config.toml
dataset = "photos of plants and fungi (iNaturalist)"
train_examples = 90422
crop_scale_min = 0.7
targets = ["species"]
activation = "relu"
depths = [5, 5, 5]
kernel_size = 3
lr = 0.013
momentum = 0.9
adamw_lr_other_params = 0.0029
steps = 11100
batch_size = 384
weight_decay = 0.03
adamw_weight_decay_other_params = 0
Rows from block 12 of a small image classifier, named by matrix and row number. Rows with one number belong to one channel. Each number is 50 + 12 x the weight over its row's rms, rounded and kept within 0 to 99. All counts start at 0. After the name is the row's rms in percent of the matrix's.
After each channel's rows are labels from the 100 images, of 14848, where the channel reaches its highest value: "strongest on" is what is common among them. Only what is clearly more common there than usual is listed. The data: photos of plants and fungi (iNaturalist).
# convs1: 3x3 conv (model.blocks.12.convs.1.weight, 192x192x3x3, each kernel summed), inputs 128-191
# convs2: expand pointwise conv (model.blocks.12.convs.2.weight, 768x192x1x1, transposed), outputs 140-209

convs1.77 097:41 60 46 49 61 59 62 46 47 50 40 54 54 41 42 62 38 43 53 63 56 38 55 39 62 57 36 55 46 63 56 58 37 49 44 46 40 38 35 58 30 48 54 47 61 43 48 42 42 60 49 45 42 34 58 46 34 35 36 98 55 70 46 59
convs2.77 097:45 44 40 46 55 47 39 41 44 31 28 49 41 45 24 35 35 47 29 28 42 62 48 56 57 61 52 53 25 44 27 55 42 25 60 45 71 47 33 61 66 33 58 38 49 65 56 44 47 48 42 49 43 37 67 37 48 36 62 50 66 67 61 73 42 47 46 48 57 56
strongest on: order Asterales; family: Asteraceae

convs1.177 086:29 45 58 49 54 63 25 43 59 51 53 42 55 74 40 44 65 37 59 55 75 48 35 35 57 55 56 54 42 46 57 51 32 61 53 40 92 72 32 52 64 37 28 50 44 36 55 63 48 39 32 39 51 43 65 60 52 80 50 55 53 39 49 54
convs2.177 101:50 50 60 48 52 45 65 41 44 52 37 58 69 69 48 32 62 47 40 45 51 60 39 61 69 45 42 53 59 37 54 23 44 62 64 64 80 26 46 39 50 88 33 62 78 54 44 21 22 58 44 57 47 47 48 50 48 49 80 45 42 39 42 50 46 47 31 53 58 49
strongest on: order Asterales

convs1.70 107:72 55 33 35 46 42 45 58 53 80 58 47 56 52 57 72 42 62 45 55 52 38 52 40 53 56 54 49 52 43 49 42 52 59 28 28 46 47 43 57 44 60 65 47 43 49 36 62 61 56 47 29 38 31 46 50 38 59 50 56 30 42 46 34
convs2.70 102:67 50 67 52 50 51 47 47 47 40 46 56 61 39 42 47 58 37 41 42 59 48 52 63 69 46 45 32 62 54 26 48 38 41 66 48 50 50 56 45 41 65 48 50 63 77 46 49 48 49 58 51 55 47 47 29 41 38 42 51 74 38 67 55 53 50 49 54 39 32
strongest on: class: Liliopsida; order Asparagales; family: Asparagaceae

convs1.161 088:53 33 44 48 51 38 63 45 40 56 57 39 35 35 63 57 54 53 73 48 48 34 29 49 67 52 52 64 61 58 51 65 36 32 34 57 52 30 50 51 51 38 46 49 49 46 50 54 48 65 42 37 69 39 35 64 37 62 33 33 54 45 56 48
convs2.161 100:46 64 48 56 45 63 50 50 44 55 52 52 47 73 42 38 48 43 40 22 46 73 29 57 20 48 62 57 36 42 43 27 58 41 59 62 43 43 30 57 46 47 63 47 40 42 76 41 64 45 58 68 53 41 32 38 44 23 35 57 60 43 71 40 44 67 64 51 56 64
strongest on: order Lamiales; family: Plantaginaceae

convs1.83 097:49 45 56 42 60 60 53 64 36 47 41 37 51 51 55 49 59 67 33 14 58 49 43 41 39 63 38 50 78 59 55 70 32 47 46 40 61 44 79 66 65 57 49 71 65 44 50 64 48 58 58 43 64 51 45 48 52 33 50 65 38 41 53 58
convs2.83 100:36 40 48 52 34 67 52 81 32 42 42 59 46 66 45 47 42 65 53 40 21 64 42 67 43 46 78 52 54 43 43 37 50 43 65 40 51 58 45 59 60 69 38 34 51 82 42 53 54 53 45 42 64 45 39 50 42 58 51 58 65 63 66 48 62 46 53 46 33 68
strongest on: order Lamiales; family: Lamiaceae

convs1.20 110:37 44 38 71 64 33 42 51 43 36 33 47 72 45 56 71 53 69 55 42 40 29 46 44 22 37 39 37 60 52 57 37 55 41 49 83 41 51 53 64 56 51 48 48 56 56 52 35 48 43 53 68 58 54 44 47 57 58 63 39 43 48 52 39
convs2.20 105:48 58 64 41 53 70 51 66 62 48 47 47 52 57 56 53 37 46 67 49 35 60 67 42 66 50 60 46 58 39 40 64 31 38 51 33 52 20 53 43 62 65 45 59 46 55 46 73 62 48 52 60 41 43 44 37 60 51 34 32 54 39 50 34 41 49 60 48 61 73
strongest on: phylum Basidiomycota; class Agaricomycetes; order Polyporales

convs1.164 100:44 66 63 65 53 61 44 46 48 41 66 43 54 50 48 59 32 51 52 36 72 66 40 23 40 59 52 47 59 45 42 51 52 53 58 48 39 74 56 29 60 55 27 36 44 51 71 40 44 49 38 41 29 58 39 42 55 46 75 50 35 71 50 64
convs2.164 101:56 52 54 35 39 42 47 51 44 42 78 42 38 37 57 53 62 45 40 53 41 40 65 41 55 59 54 38 55 33 31 36 23 53 35 34 59 54 34 51 29 46 62 79 78 59 57 60 58 77 43 56 48 56 52 49 38 62 47 66 60 51 60 35 51 45 48 58 46 56
strongest on: class Liliopsida

convs1.157 077:19 38 31 45 41 47 69 49 67 42 33 65 37 65 54 55 56 52 52 46 48 36 39 35 37 54 52 55 44 46 43 28 42 50 52 57 41 56 58 72 58 36 53 78 41 56 63 54 42 45 56 41 38 69 38 52 41 37 31 60 38 41 46 72
convs2.157 091:41 38 55 62 67 70 71 34 57 38 39 69 54 58 35 36 50 65 39 56 54 59 47 48 50 44 45 69 42 64 34 50 38 54 73 46 51 53 45 62 52 37 50 43 44 54 58 33 41 38 60 34 41 62 43 69 48 52 29 40 62 53 51 76 42 56 37 62 74 51
strongest on: order Lamiales

convs1.60 093:43 47 31 55 50 66 58 45 62 26 49 27 52 47 50 65 52 50 37 67 38 68 66 31 48 53 40 39 44 68 37 61 38 31 43 43 59 75 53 48 40 52 56 45 48 63 36 40 46 47 37 47 75 52 40 59 49 55 46 35 66 57 56 80
convs2.60 096:46 65 61 37 35 50 31 48 53 51 71 58 49 47 48 29 62 67 38 52 47 39 66 35 29 38 48 34 59 68 37 40 38 65 53 27 49 51 43 51 61 47 49 34 47 39 68 36 40 51 69 65 24 35 49 63 60 28 53 58 54 52 49 46 39 46 43 20 71 49
strongest on: order Asterales; family: Asteraceae

convs1.39 100:65 46 57 53 22 37 42 34 51 60 41 48 65 74 44 48 50 55 38 30 54 41 73 42 32 66 38 42 57 59 46 56 38 64 36 32 39 54 36 56 55 42 49 52 36 50 44 57 56 37 67 35 46 53 52 42 61 41 39 49 47 46 51 47
convs2.39 100:48 40 36 67 58 58 59 44 35 47 54 42 72 51 37 60 41 62 57 35 56 31 45 50 70 69 41 66 56 43 58 52 53 72 27 61 61 48 58 33 50 40 57 54 48 50 91 39 53 55 57 51 46 47 59 50 48 41 41 58 54 44 50 55 59 41 70 51 42 43
strongest on: class Liliopsida

convs1.108 110:61 48 39 59 33 23 39 33 38 38 56 63 47 51 53 58 64 74 77 42 59 41 54 58 37 54 37 55 29 49 38 41 65 45 50 64 40 49 63 50 52 43 57 54 67 54 37 61 60 42 18 54 40 35 62 59 46 38 67 39 56 65 69 50
convs2.108 101:65 52 42 52 65 39 56 77 50 60 63 48 59 23 59 52 46 59 53 67 57 28 60 52 49 40 50 31 45 27 54 61 52 66 35 42 49 47 61 30 62 70 52 66 73 36 26 63 66 22 62 37 40 46 61 69 48 57 54 43 68 30 41 43 56 36 64 55 44 46
strongest on: kingdom Fungi

convs1.175 110:30 68 54 32 43 41 32 54 68 52 45 30 34 37 42 48 55 49 45 36 56 44 50 81 71 54 54 72 56 58 42 64 52 51 35 44 57 40 55 68 60 53 47 43 42 48 68 48 25 36 35 43 31 34 43 37 68 48 52 33 61 65 37 50
convs2.175 100:60 38 51 48 39 61 55 56 57 33 56 53 32 58 37 32 44 50 40 51 45 66 42 48 69 55 34 44 46 73 43 59 44 39 43 42 51 45 47 37 47 70 65 51 58 45 38 36 44 42 75 43 27 50 32 44 49 42 59 38 52 54 42 58 64 47 49 41 45 48
strongest on: class Polypodiopsida; text has "fern"; order Polypodiales

convs1.147 108:53 69 27 47 48 47 54 42 62 61 44 60 52 47 55 53 42 46 42 52 34 46 55 55 53 47 52 31 43 37 47 73 61 48 71 58 35 35 62 33 51 58 82 66 45 53 54 45 48 43 47 65 48 44 37 45 42 51 51 36 50 66 43 44
convs2.147 104:31 49 58 24 51 37 45 46 36 66 50 34 43 67 65 45 70 58 47 45 70 48 52 63 44 44 64 61 60 54 56 45 47 43 43 50 44 47 44 56 52 52 49 42 54 46 32 32 60 44 58 40 54 58 62 58 36 39 35 58 61 52 41 54 43 43 54 61 46 60
strongest on: class Liliopsida

convs1.36 092:35 40 55 45 55 47 30 56 38 65 46 63 38 43 57 41 65 67 54 53 49 55 48 51 42 43 34 51 53 57 40 43 60 64 51 48 57 51 29 32 33 55 32 55 58 50 49 59 53 59 39 61 72 83 32 44 55 31 50 40 30 78 13 55
convs2.36 106:36 49 44 73 59 61 47 29 68 55 39 46 40 25 68 53 48 45 53 42 56 73 60 49 44 51 33 42 54 64 36 48 50 43 47 58 62 49 64 40 19 40 34 53 63 60 43 16 44 38 58 72 67 59 23 37 61 38 34 45 66 45 33 40 58 48 61 50 46 39
strongest on: order Asterales; family: Asteraceae

convs1.46 100:36 37 46 50 69 30 49 38 61 33 41 27 37 51 69 67 34 62 60 67 57 47 54 44 49 40 39 35 42 51 46 86 49 63 54 43 52 54 72 65 50 51 67 40 53 38 53 65 54 74 51 58 54 54 64 52 37 36 64 45 59 54 33 32
convs2.46 101:38 73 40 55 48 39 57 63 45 53 48 57 43 46 46 43 48 36 33 47 30 44 33 53 51 45 56 53 58 55 39 51 53 73 49 61 44 58 65 62 59 62 59 60 33 40 33 53 53 53 42 56 47 66 35 48 52 70 52 43 39 42 61 58 25 54 58 50 59 53
strongest on: text has "yellow"; order Asterales; family: Asteraceae

convs1.88 108:39 79 51 64 63 45 45 58 59 41 55 45 53 43 36 35 47 55 38 37 32 54 50 50 47 54 43 27 67 51 52 45 41 48 30 38 57 52 39 40 72 45 66 44 59 53 70 30 64 50 28 45 46 21 59 52 62 35 37 49 54 42 55 59
convs2.88 100:39 48 41 58 49 60 62 44 48 52 86 44 46 34 38 34 31 47 53 36 47 68 56 45 70 52 51 59 70 52 31 44 44 52 45 66 59 53 33 54 68 34 53 50 71 78 46 53 73 70 58 66 54 67 34 39 66 54 55 34 70 34 52 45 47 51 43 50 48 58
strongest on: class Liliopsida; order Asparagales

convs1.89 102:47 56 55 65 36 68 41 58 56 38 35 51 57 35 57 41 49 56 65 53 38 54 59 28 43 62 51 59 44 37 73 67 42 60 65 53 44 55 46 30 45 60 57 50 50 52 37 65 24 61 40 50 58 43 76 37 86 40 62 48 27 72 55 45
convs2.89 107:48 45 43 50 55 61 38 40 44 57 46 29 28 55 48 58 49 41 62 46 38 35 39 46 63 52 74 55 55 39 29 46 31 35 40 28 33 43 44 63 81 35 57 34 46 66 61 32 46 48 39 56 18 40 53 77 62 39 40 61 53 61 52 41 58 59 65 58 39 59
strongest on: order Caryophyllales

convs1.173 107:32 44 60 50 18 49 48 71 61 49 39 54 50 63 58 63 35 37 51 55 54 70 51 55 40 44 45 41 56 51 23 29 23 54 56 46 52 46 75 43 33 43 63 44 40 29 59 67 47 27 65 65 65 26 59 33 52 37 57 38 56 30 40 42
convs2.173 101:31 58 40 60 55 28 56 52 26 45 37 37 53 42 49 54 52 47 60 33 70 52 62 43 63 48 40 53 50 32 26 67 48 33 46 39 58 64 67 62 39 52 51 46 49 53 67 53 32 48 81 52 29 38 55 51 40 36 32 31 66 64 41 49 48 58 49 40 71 50
strongest on: order Fabales; family: Fabaceae

convs1.180 102:53 61 48 36 43 31 61 60 49 68 49 34 60 63 51 61 37 49 43 59 54 60 50 57 48 77 38 46 65 52 47 36 30 56 59 44 39 44 52 35 45 37 70 52 53 65 51 53 52 30 83 33 32 30 38 57 65 51 45 48 54 56 38 63
convs2.180 101:57 50 48 28 48 23 54 43 49 48 57 62 31 68 57 46 34 36 51 19 55 52 50 57 58 36 59 59 39 40 61 48 53 70 45 32 46 42 70 54 52 61 56 55 47 34 40 32 52 53 43 80 47 41 53 52 51 58 50 43 53 39 48 29 58 32 87 26 35 54
strongest on: order Caryophyllales; family: Cactaceae

convs1.27 093:39 57 47 58 42 39 34 52 51 60 47 43 42 60 73 59 33 35 52 71 48 61 33 46 61 51 66 60 53 38 36 58 44 43 33 28 59 35 37 37 58 45 48 46 48 28 52 37 56 47 56 63 57 37 33 56 68 79 48 56 61 58 31 63
convs2.27 096:53 53 53 43 57 56 42 57 41 50 77 43 47 59 41 55 49 34 61 48 50 46 30 39 66 40 39 58 50 57 56 46 60 40 29 73 28 61 60 57 43 40 59 38 66 42 30 58 46 54 03 39 59 45 49 35 59 56 59 52 36 59 38 52 38 53 61 61 50 60
strongest on: order Ranunculales

convs1.116 097:60 63 85 62 55 59 40 42 49 55 78 47 56 48 47 55 77 51 71 52 54 31 54 57 40 74 39 58 53 43 54 41 35 29 64 56 72 48 39 58 63 50 46 45 39 62 27 31 67 53 35 41 51 43 26 77 34 32 44 52 49 50 43 39
convs2.116 107:63 54 52 48 56 59 66 28 60 50 29 48 49 56 43 49 55 66 57 46 46 50 39 35 43 24 43 68 50 58 70 41 41 54 54 50 54 59 59 48 41 74 06 51 63 60 40 48 56 56 44 40 43 33 45 54 43 53 63 33 41 53 70 46 67 61 47 35 54 48
strongest on: order Caryophyllales; family: Cactaceae