python train.py --arch="resnet_bottleneck" --horizontal_flip=true --num_classes=500 --norm="batchnorm" --widths=[192, 384, 768] --head_dropout=0.1 --learning_rate=0.013 --epochs=47.1 --lr_schedule="cosine" --final_lr_fraction=0.1 --adamw_weight_decay_other_params=0
Rows from block 12, named by matrix and row number. Rows with one number belong to one channel. Each number is 128 + 24 x the weight over its row's rms, rounded and kept within 0 to 255. All counts start at 0. After the name is the row's rms in percent of the matrix's.
# convs1: 3x3 conv (model.blocks.12.convs.1.weight, 192x192x3x3), inputs 0-10, a 3x3 kernel for each
# convs2: expand pointwise conv (model.blocks.12.convs.2.weight, 768x192x1x1, transposed), outputs 0-95
convs1.86 094 [126 132 123 126 172 146 108 135 124  97  76  91  93 108 118 124 114 135 145 132 152 141 128 141 138 137 123 134 131 121 159 142 143 171 157 159  99 104 108 120 145 155 132 128 134 139 145 130 120 140 105 138 134 104 100 113 105 122 133 122 102  77  78 119 121 115 121 126  97 114 133 119  95 129 119  97 115 119 110 120 104 181 163 185 160 135 168 175 145 156 117 106 124 128 101 136 118 117 134]
convs1.87 095 [152 170 145 160 160 117 111 140 150 103 108  83 104 108  77 115 115  87 115 132 133 133 122  99 111 123  96 106 129 117  89 130 120 117 129 135 133 137 130 125 124 127 154 169 157 128 144 123 129 144 131 161 142 139 109 123  88 119 143 101 119 132 136 134 135 149 139 155 142 117 158 129 126 123 128 193 164 169 172 177 140 134 108 131 143 121 162 148 133 136 119 127 101 108 162 132 120 164 142]
convs1.88 099 [141 151 152 118 114 128 121 107 121 131 121 107 107 106  97 152 136 142  89 103 100 112 133 106 127 133 124 112  93  96 103  79  92 127 107  90 133 154 128 124 156 152 142 146 129 122 126 106 112 117 117 108 112  97 167 164 175 131 108 135 145 142 149 126 120 112 165 162 165 162 144 168  99 118 102 106 129 106 121 105 113 132 149 147 145 168 172 123 130 145 139 137 133 152 129 126 124 141 150]
convs1.89 094 [130 122 146 133 110 128 144 154 132 116 139 134 104 125 108  95 103  96  77  94  91  79 107  90 132 130 132 128 147 122 140 170 121 128 133 130 119 124 119 128 109 127 120 141 119  86  96  94 115 109  99 114 122 111  92 114 111 127 119 127 146 146 151 127 131 151 131 151 140 156 176 146 121 158 116 111 146 123 111 116  76 145 131 153 123 112 144 121 134 135 130 127 113 106 116 104 130 113  97]
convs1.90 097 [111 105 105 107 106 118 122 136 118 166 171 163 135 135 127 136 125 127 109 114 110 122 153 110 119 117 126 163 128 167 180 141 184 167 137 182 139 130 177 126 167 148 137 144 136 129 130 119 131 128 120 145 160 130 122  97 130 111 114  95 142 106 127 178 160 168 156 163 146 163 168 154 129 165 131 169 185 143 120 146 137  89  98  99 113 158 115 107 122 116 134 106 130 155 134 163 172 157 177]
convs1.91 101 [108 143 114 114 136 117 116 120 129 158 154 162 145 144 134 141 106 132 107 133  89  82 106  93  91 104  88 179 162 166 139 127 142 154 149 144 112 151 156 152 158 186 160 152 176 126 140 111 125 170 168 128 138 143 141 133 137 130 121 111 130 133 118 150 138 139 120 135 130 118 141 154 147 144 138 162 136 148 174 162 186 177 168 177 156 112 163 149 137 152 125 141 137 113  89  96 116  96 131]
convs1.92 094 [144 151 151 146 110 150 157 134 144 104 118 114 112 122 101 100 116 108 131 125 116 125 139 130 118 124 100 146 131 144 105 139 118 117 124  90 123 108  97 120 154 136 116 130 103 132 159 124 123 155 134 115 117 120 122 120  90 122 135 134 107 121 122 125 116 127 136 129 115  92  86 101 127 112 125 144 108 163 206 192 220 180 138 153 168 121 160 160 166 155 149 161 152 137 114 145 109 113 154]
convs1.93 097 [171 165 168 184 144 146 131 121 128 155 146 165 132 114 108 161 156 138 131 135 144 125 121 120 102  81 107 132 129 131 112 126 118 135 147 162 150 160 155 145 133 150 160 166 170 158 145 150 116 121 140 120 127 141 120 140 135 143 149 145 128 132 124 117 118 136 101  96 114 145 123 161 132 120  99 106 129 110 100  88  84 136 137 123 142 178 155 168 177 149 111 116 105  91  97 110  95 113 107]
convs1.94 097 [123 128 138 125 158 145 137 148 162 111 108 132 116 108 119 155 124 133  97 101  90 121 115 102 150 138 122 128 134 147 131 128 126 131 153 133 131 127 136 104 120 104 108 117  95  86  96  91  89  90  90 119 114  83 157 149 133 146 105 152 178 148 161  98  93  94 104 123 127 135 132 132 147 158 136 133 170 127 114 135 144 105 121 114 146 162 123 177 171 167 122 106  98 118 146 113 100 112  71]
convs1.95 103 [120 117 115 123 128 119 158 137 169 157 139 162 169 140 166 149 145 184 190 198 190 133 132 121 112 110 132 160 165 145 150 151 133 178 135 140 131 115 128 112 146 110 117 107 107 126 140 153 116 147 109 123 130 126 106  90  95  99  92  93 128 115 118 160 135 111 122 129 104  76  72  67 106 104 122 155 115 142 150 131 149  91 143  68 113 100  95 131 119 104 150 166 180 183 141 183 170 147 190]
convs1.96 099 [140 159 157 130 162 156 116 147 126 107 136 136 160 154 156 198 179 145 160 130 138 158 137 163 166 153 176 117 125 138 130 107  95 131 147 122 154 185 146 128 152 142 124 137 141  91 119  87 129 152 142 106 125 132 111 117  86 117 151 118 112 132 108 110 128 132 121 112 120 132 137 126 106  69  88  83  97  76  77 100  89  93 104 118  96 111 107  83 104 108 134 149 144 126 133 127 111 143 152]
convs1.97 102 [115 111 112 113 118 133 107 116  87 149 153 157 139 116 142 141 121 134 157 161 154 130 118 114 102 104 103 112 138 100 103 113 103 110 136 115 127 120 141 123 150 149 118 126 131 158 163 171 126 138 132  81  82  95 126 100 113 149 122 112 144 136 152 145 168 153 121 131 129 102  86  85 103 103 104 126 116 112 126 104 116  94  94  73 131 135 129 144 161 145 137 142 145 108 111 128  92  98 101]
convs1.98 100 [158 161 174 159 149 141 171 153 160 123 145 133 120 130 133 136 142 135  96 115 105 119 138 112 105 110 106  93  82  90 115 120 122 131 140 141  97 113 114 135 129 117 121 130 146 175 187 164 133 126 122 107 102  76 159 147 153 139 146 134 126  97  98 122 119 116 131 132 124 144 138 158 127 119 144 165 158 188 141 111 124  94 101 107 108 112 118 131 136 112 111 113 118 102 136 114 104  98 131]
convs1.99 107 [137  95 115 135 118 115 102  95 111 150 132 131 181 158 152 149 150 120 107 111 119 124 112 166 123 147 155 124 129  99  94 121 124  91 115 102 117 164 235  94 133 215  85 135 167 106 136 138  84 141 186  65 114 166 109 133 138  95 146 130  97 138 115 128 127  87 128 119  82 127 128 110 116 131 182 145 119 174 125 120 177 131 153 136 113 120 149 110 125 156 106 107  90 168 153  68 151 131  96]
convs1.100 098 [130 120 123 120 115 122 124 156 130  96 116 105 111 119  98 130 140  88  98 107  99 115 113 120 128 151 142 141 152 140 142 132 136 136 143 137 158 156 159 166 178 196 189 212 210 150 120 120 120 127 115 166 166 155 113 100  82 121 118 127 108 115 120 150 135 149 162 154 156 147 139 139 130 148 139 139 168 133 163 186 122 140 147 117 112 126 135 129 129 133 118 140 137  87  87  84 120 136 117]
convs1.101 101 [170 157 175 127 105 118 135 146 127 107 112 105 125 108 102 116 122 148 125  99 111 135 135 127 126 105  95 144 131 135 102 124 115 104  91  96 139 165 133 104 140 110  77  92  87 101  96  83 108 130  87 125 123  86 165 129 139 123 124 139 118 134 133 101 126 101 102 104  96  93  86  84 110 111 120 128 143 153 130 119 145 137 131 138 123 131 121 103 106 107 121 133 143 130 127 147 134 159 147]
convs2.86 106 [151 135 157 117 111 112 131  97  96 194 165 117 109 136 101 159 130 149 155 143 151 103 170  92 158 129 132  86 107 129 146 116 164 102 123 127 140 137 135 107 117 124 128 125 101 105 164 145 126 173 124 118 144 112 104 108 149 143 107 132 107 141 124 150 110 136 121 104 116  98 126 126  98 171 155 117 116  98  92 128 120 129 108 138 185 179 115 154 158 111 100 160  97 120 145 127]
convs2.87 096 [108  94 138 112 129 161 132  82 129 110 119 155 144 117 117 148 158 117 149 138 109 151 131 176 115 126 133 146 122 141 108 126 151 158 139  85 149 161 110 179 114  50 109 125 133 125 145 136 119 196 135 120 120 142 128  83 114 113 156  95 171 148 135 121 138 122 118 106 142  96 175 136 118 127  86 140 121 104 107 136  99 147 131 162  74 132 144 108 121 144 124 117 106 128 118 127]
convs2.88 100 [120 123 119  96 170 137 142 153 118 142 115  99 160 152 155 146  82 126 122 130 127 109 191 159 106 156 143 150 140 115  93 142 135 167 152 134 134 111 162 101 147 141 140 112 122 151 156 130 137 128 126 123 152 158 164 100 101 104 120 149 117 105 146 134 155 128  68 124 156 138 144 169 163 142 159 155 140 154 126 154 111 114  89 135  74 120 104 129 130 112 126 109 138 154 107 140]
convs2.89 107 [155 143 154 164  67 105  93 131  73 132 115  80 152 154 124 103 141 141 133 154 134  81  96 127 124  89 144 164  88 135 183 152 153 148 151 102 114 131 139 139 137 139 146 128  93 180 108 118 130 122 104 170 134  95 139 154 103 117 104  98 144 125 150  91 116  90 102 142 126 124 109 178 140 151 118 139 109 152 136 166 136 121 113 121 120 118 149 197 104 166  97 153 156  99 153 125]
convs2.90 103 [ 99 158 159 192 103 122 134 139 156 112 151 147 142 127 111 134 156 111 109 130 132 119 177 134  90 127  71 151 111  88 138 154 147 144 125 130 128 125 132 113 118 146  99 133 121  76 139 174 154 145 134 131 188 168 118 142  61 127 133 163  77 128  81  79 151 115 152 130 136 126 109 141 126 143 133  74 128 117 130 104 138 160 135  90 121 123 106 115 120 118 132 138 120 161  75  93]
convs2.91 101 [ 94 143 124  96  64 165 120 105 111 129 129 139 140 155 155 117 159 128 132 101 126  90 138 105 112 145  90 165 135 171 102 132 153 126 153  99 129 114 137 147 168 119 123 131 182 111 155 108 135 159 114 126 119 101 134  89 170 160 144 141  90 131 105 143 139 138 156 113 139  85 117 140 113 117 125 139 135 139 152 113 113 148 109  97 113 154 156  98  66 142  77 181 151 126  80 125]
convs2.92 098 [159 138 185 116 117 175 129 120 154 136 150 142  95 103 118 127 166 138 128 130  88 124 193 140 145  97 125 141 150 109 123 143 149 123 103 140 103 123 145 151 155 176 192  96 126  93 149 197 122 137 140 125 154 120 117 186 117 154 131 144  76 155 127 110 113 117 147 157 121 155 118 102 138 140  99 116  85 144  89 161 116 142 130 135 167 121 107 105 176  86 122 117 121 122  87 172]
convs2.93 103 [143 100 154  99 108  94 178 150  92  86 115 117 127 103  97 107 130  88 127 152 158 161 138  77  91 115 133 135 150 104 122 122 126 139 132 176 159 163 176 191 138 133 141 135 151 122 111 157 127 122 187 121 108 108 128  96 144 164 111 135 166 131 143 105 134 123 164 139 150 117 119 118 185 143 138 140 119 185 100  98 128 173 121 135 140  87 117 119 103 192 142 121 129 134 124 101]
convs2.94 099 [ 92 168 119 117  70 141 104 102 151  96  99 119 110 109 140 159 105 146 131  73 126 129  84 178 110 121 144 105 111  79 101 132 148 106 149 133 133 168 109 163 168 111 105 129 145 127 164 154 163 124 168 128 114  99  96 128 139 152 153 134 135 122  88 144 139 114 144 106 130 116 126 130  88 123 148  70 108 146 135 110 142 140 108 147 132 123 143 143 115 106 142 103  46 115 127  81]
convs2.95 102 [110 159 105 116 135 122 135 104 109 145 155 141 155  33 111 149 151 133  86 142 154 170 107 117 107 144 115 117 149 139 121 134 150 118 165 131 116 126  98 149 155 135 209 159 169 130 125 187 128 145 146  91 154 103 113 110 143 132 112 125 120 127 142 113 142  73 135 185 137 121  92 150 162 109 155 129 133 158 121 123 126 146 115 142  93 123 118 121 123 155 149 158 118 119 165 139]
convs2.96 097 [144 122 117 119 148 159 147 108 109 112 136 117 174 114 148  98  71  71 127 121 146 107 159 124 132 114 146 124 143 136 150 105  88 134 145 119  54  96 142 115 102 125 171 175 106 176 125  87 116 151 146 167 151 123 139 130 148  89 112  89 142 105 112 112 134 125 122 153 131 122 146 130 134 133 142 143 111 116 109 200  95 127 157 130 146 117 139 154 130 103 150 138  81 132  98 120]
convs2.97 109 [113 140 103 120 172 120 124  96 124 138  91 164 122 132  90 123 124 171 108 169 104 167 103 144 134 138  84 106  93 100 116 130 137 107 113  97 139 131 112 102 164 110 140 150 146 138 124 149  84 115 177 124 122 123 111 146 123  93 134 164 178 108 167 144 134 125 152 136 132 103 138 165 125 117 112 130 115 115 127  87 135 163 102 118 115 168 103 127 169 114  65 130 148 105 145 113]
convs2.98 098 [128 105 131 136 123 128  97 130 135 178 135 158 170 135 129 115 116 150 118 166 144 110 114 151 142 148 138  70 125 143  77 137 104 109 132 182 119 117 151 142 127 134 144 125  78 142 139 129 104 133 128 123 134 118 148 133 105  66 161 158 148 142  86 124 108 143  63  99 148 128 120 142 104 127 100 152 139 126 120 103 140 137 120  77 136 131 185 127 140  93  94 108 158 108 137 124]
convs2.99 089 [104 130 158 107 133 166 140 114 167 125 146 135 112 113 161 119 160 136 132  95 141 123 126 102 109 158 143  90 138 146 138 156 128 108 116 114 150 144 169 126 159 113 132 108 109  91 126 151 126 132 145 117 102  95 102 128 125 138  27 156 146 123 150  98 156 136 126 121 118 154 117 102  99 129 145 113 127 125 114 108 103 117 115 121 103 154 117 133  85 112 144 101 138 130 122 135]
convs2.100 098 [111 134 126 114 150 108 145 123 153 118 174 144 173 121 124 148 172 161 159 104 119 148 118 115  96 129 139  88 113 143 135 103 158 121 164 142 148 128 130  97 159 141 112 127 157 124 131 142 139 126 148 111 128 171 126 107 153 108  92 131  72 125 160 126 150 145 141 106 120 108 140 144  95 154 140 141  86 148 116 163 120 108 142 119 148 144 129 144 149 144 110 151 142 117 121 143]
convs2.101 102 [173 134 139 100 116 179 132  84 148 138 116 126 129  95 137 125 134 118  92 125 151 110 142 131 150 130 106 150 127 135 146 125 142 144 134 114 108 108 134 114 101  85  94 133 102 134 113 136 162 173 113 146 118 118 138 125 158 143  96  88 165 151 158 139 107 122 114 106 136 157 109  95  94 115 110 147  81 144 132 118 116 126 137 122 165 136 166 100 104 123 112 122 131 144 102 109]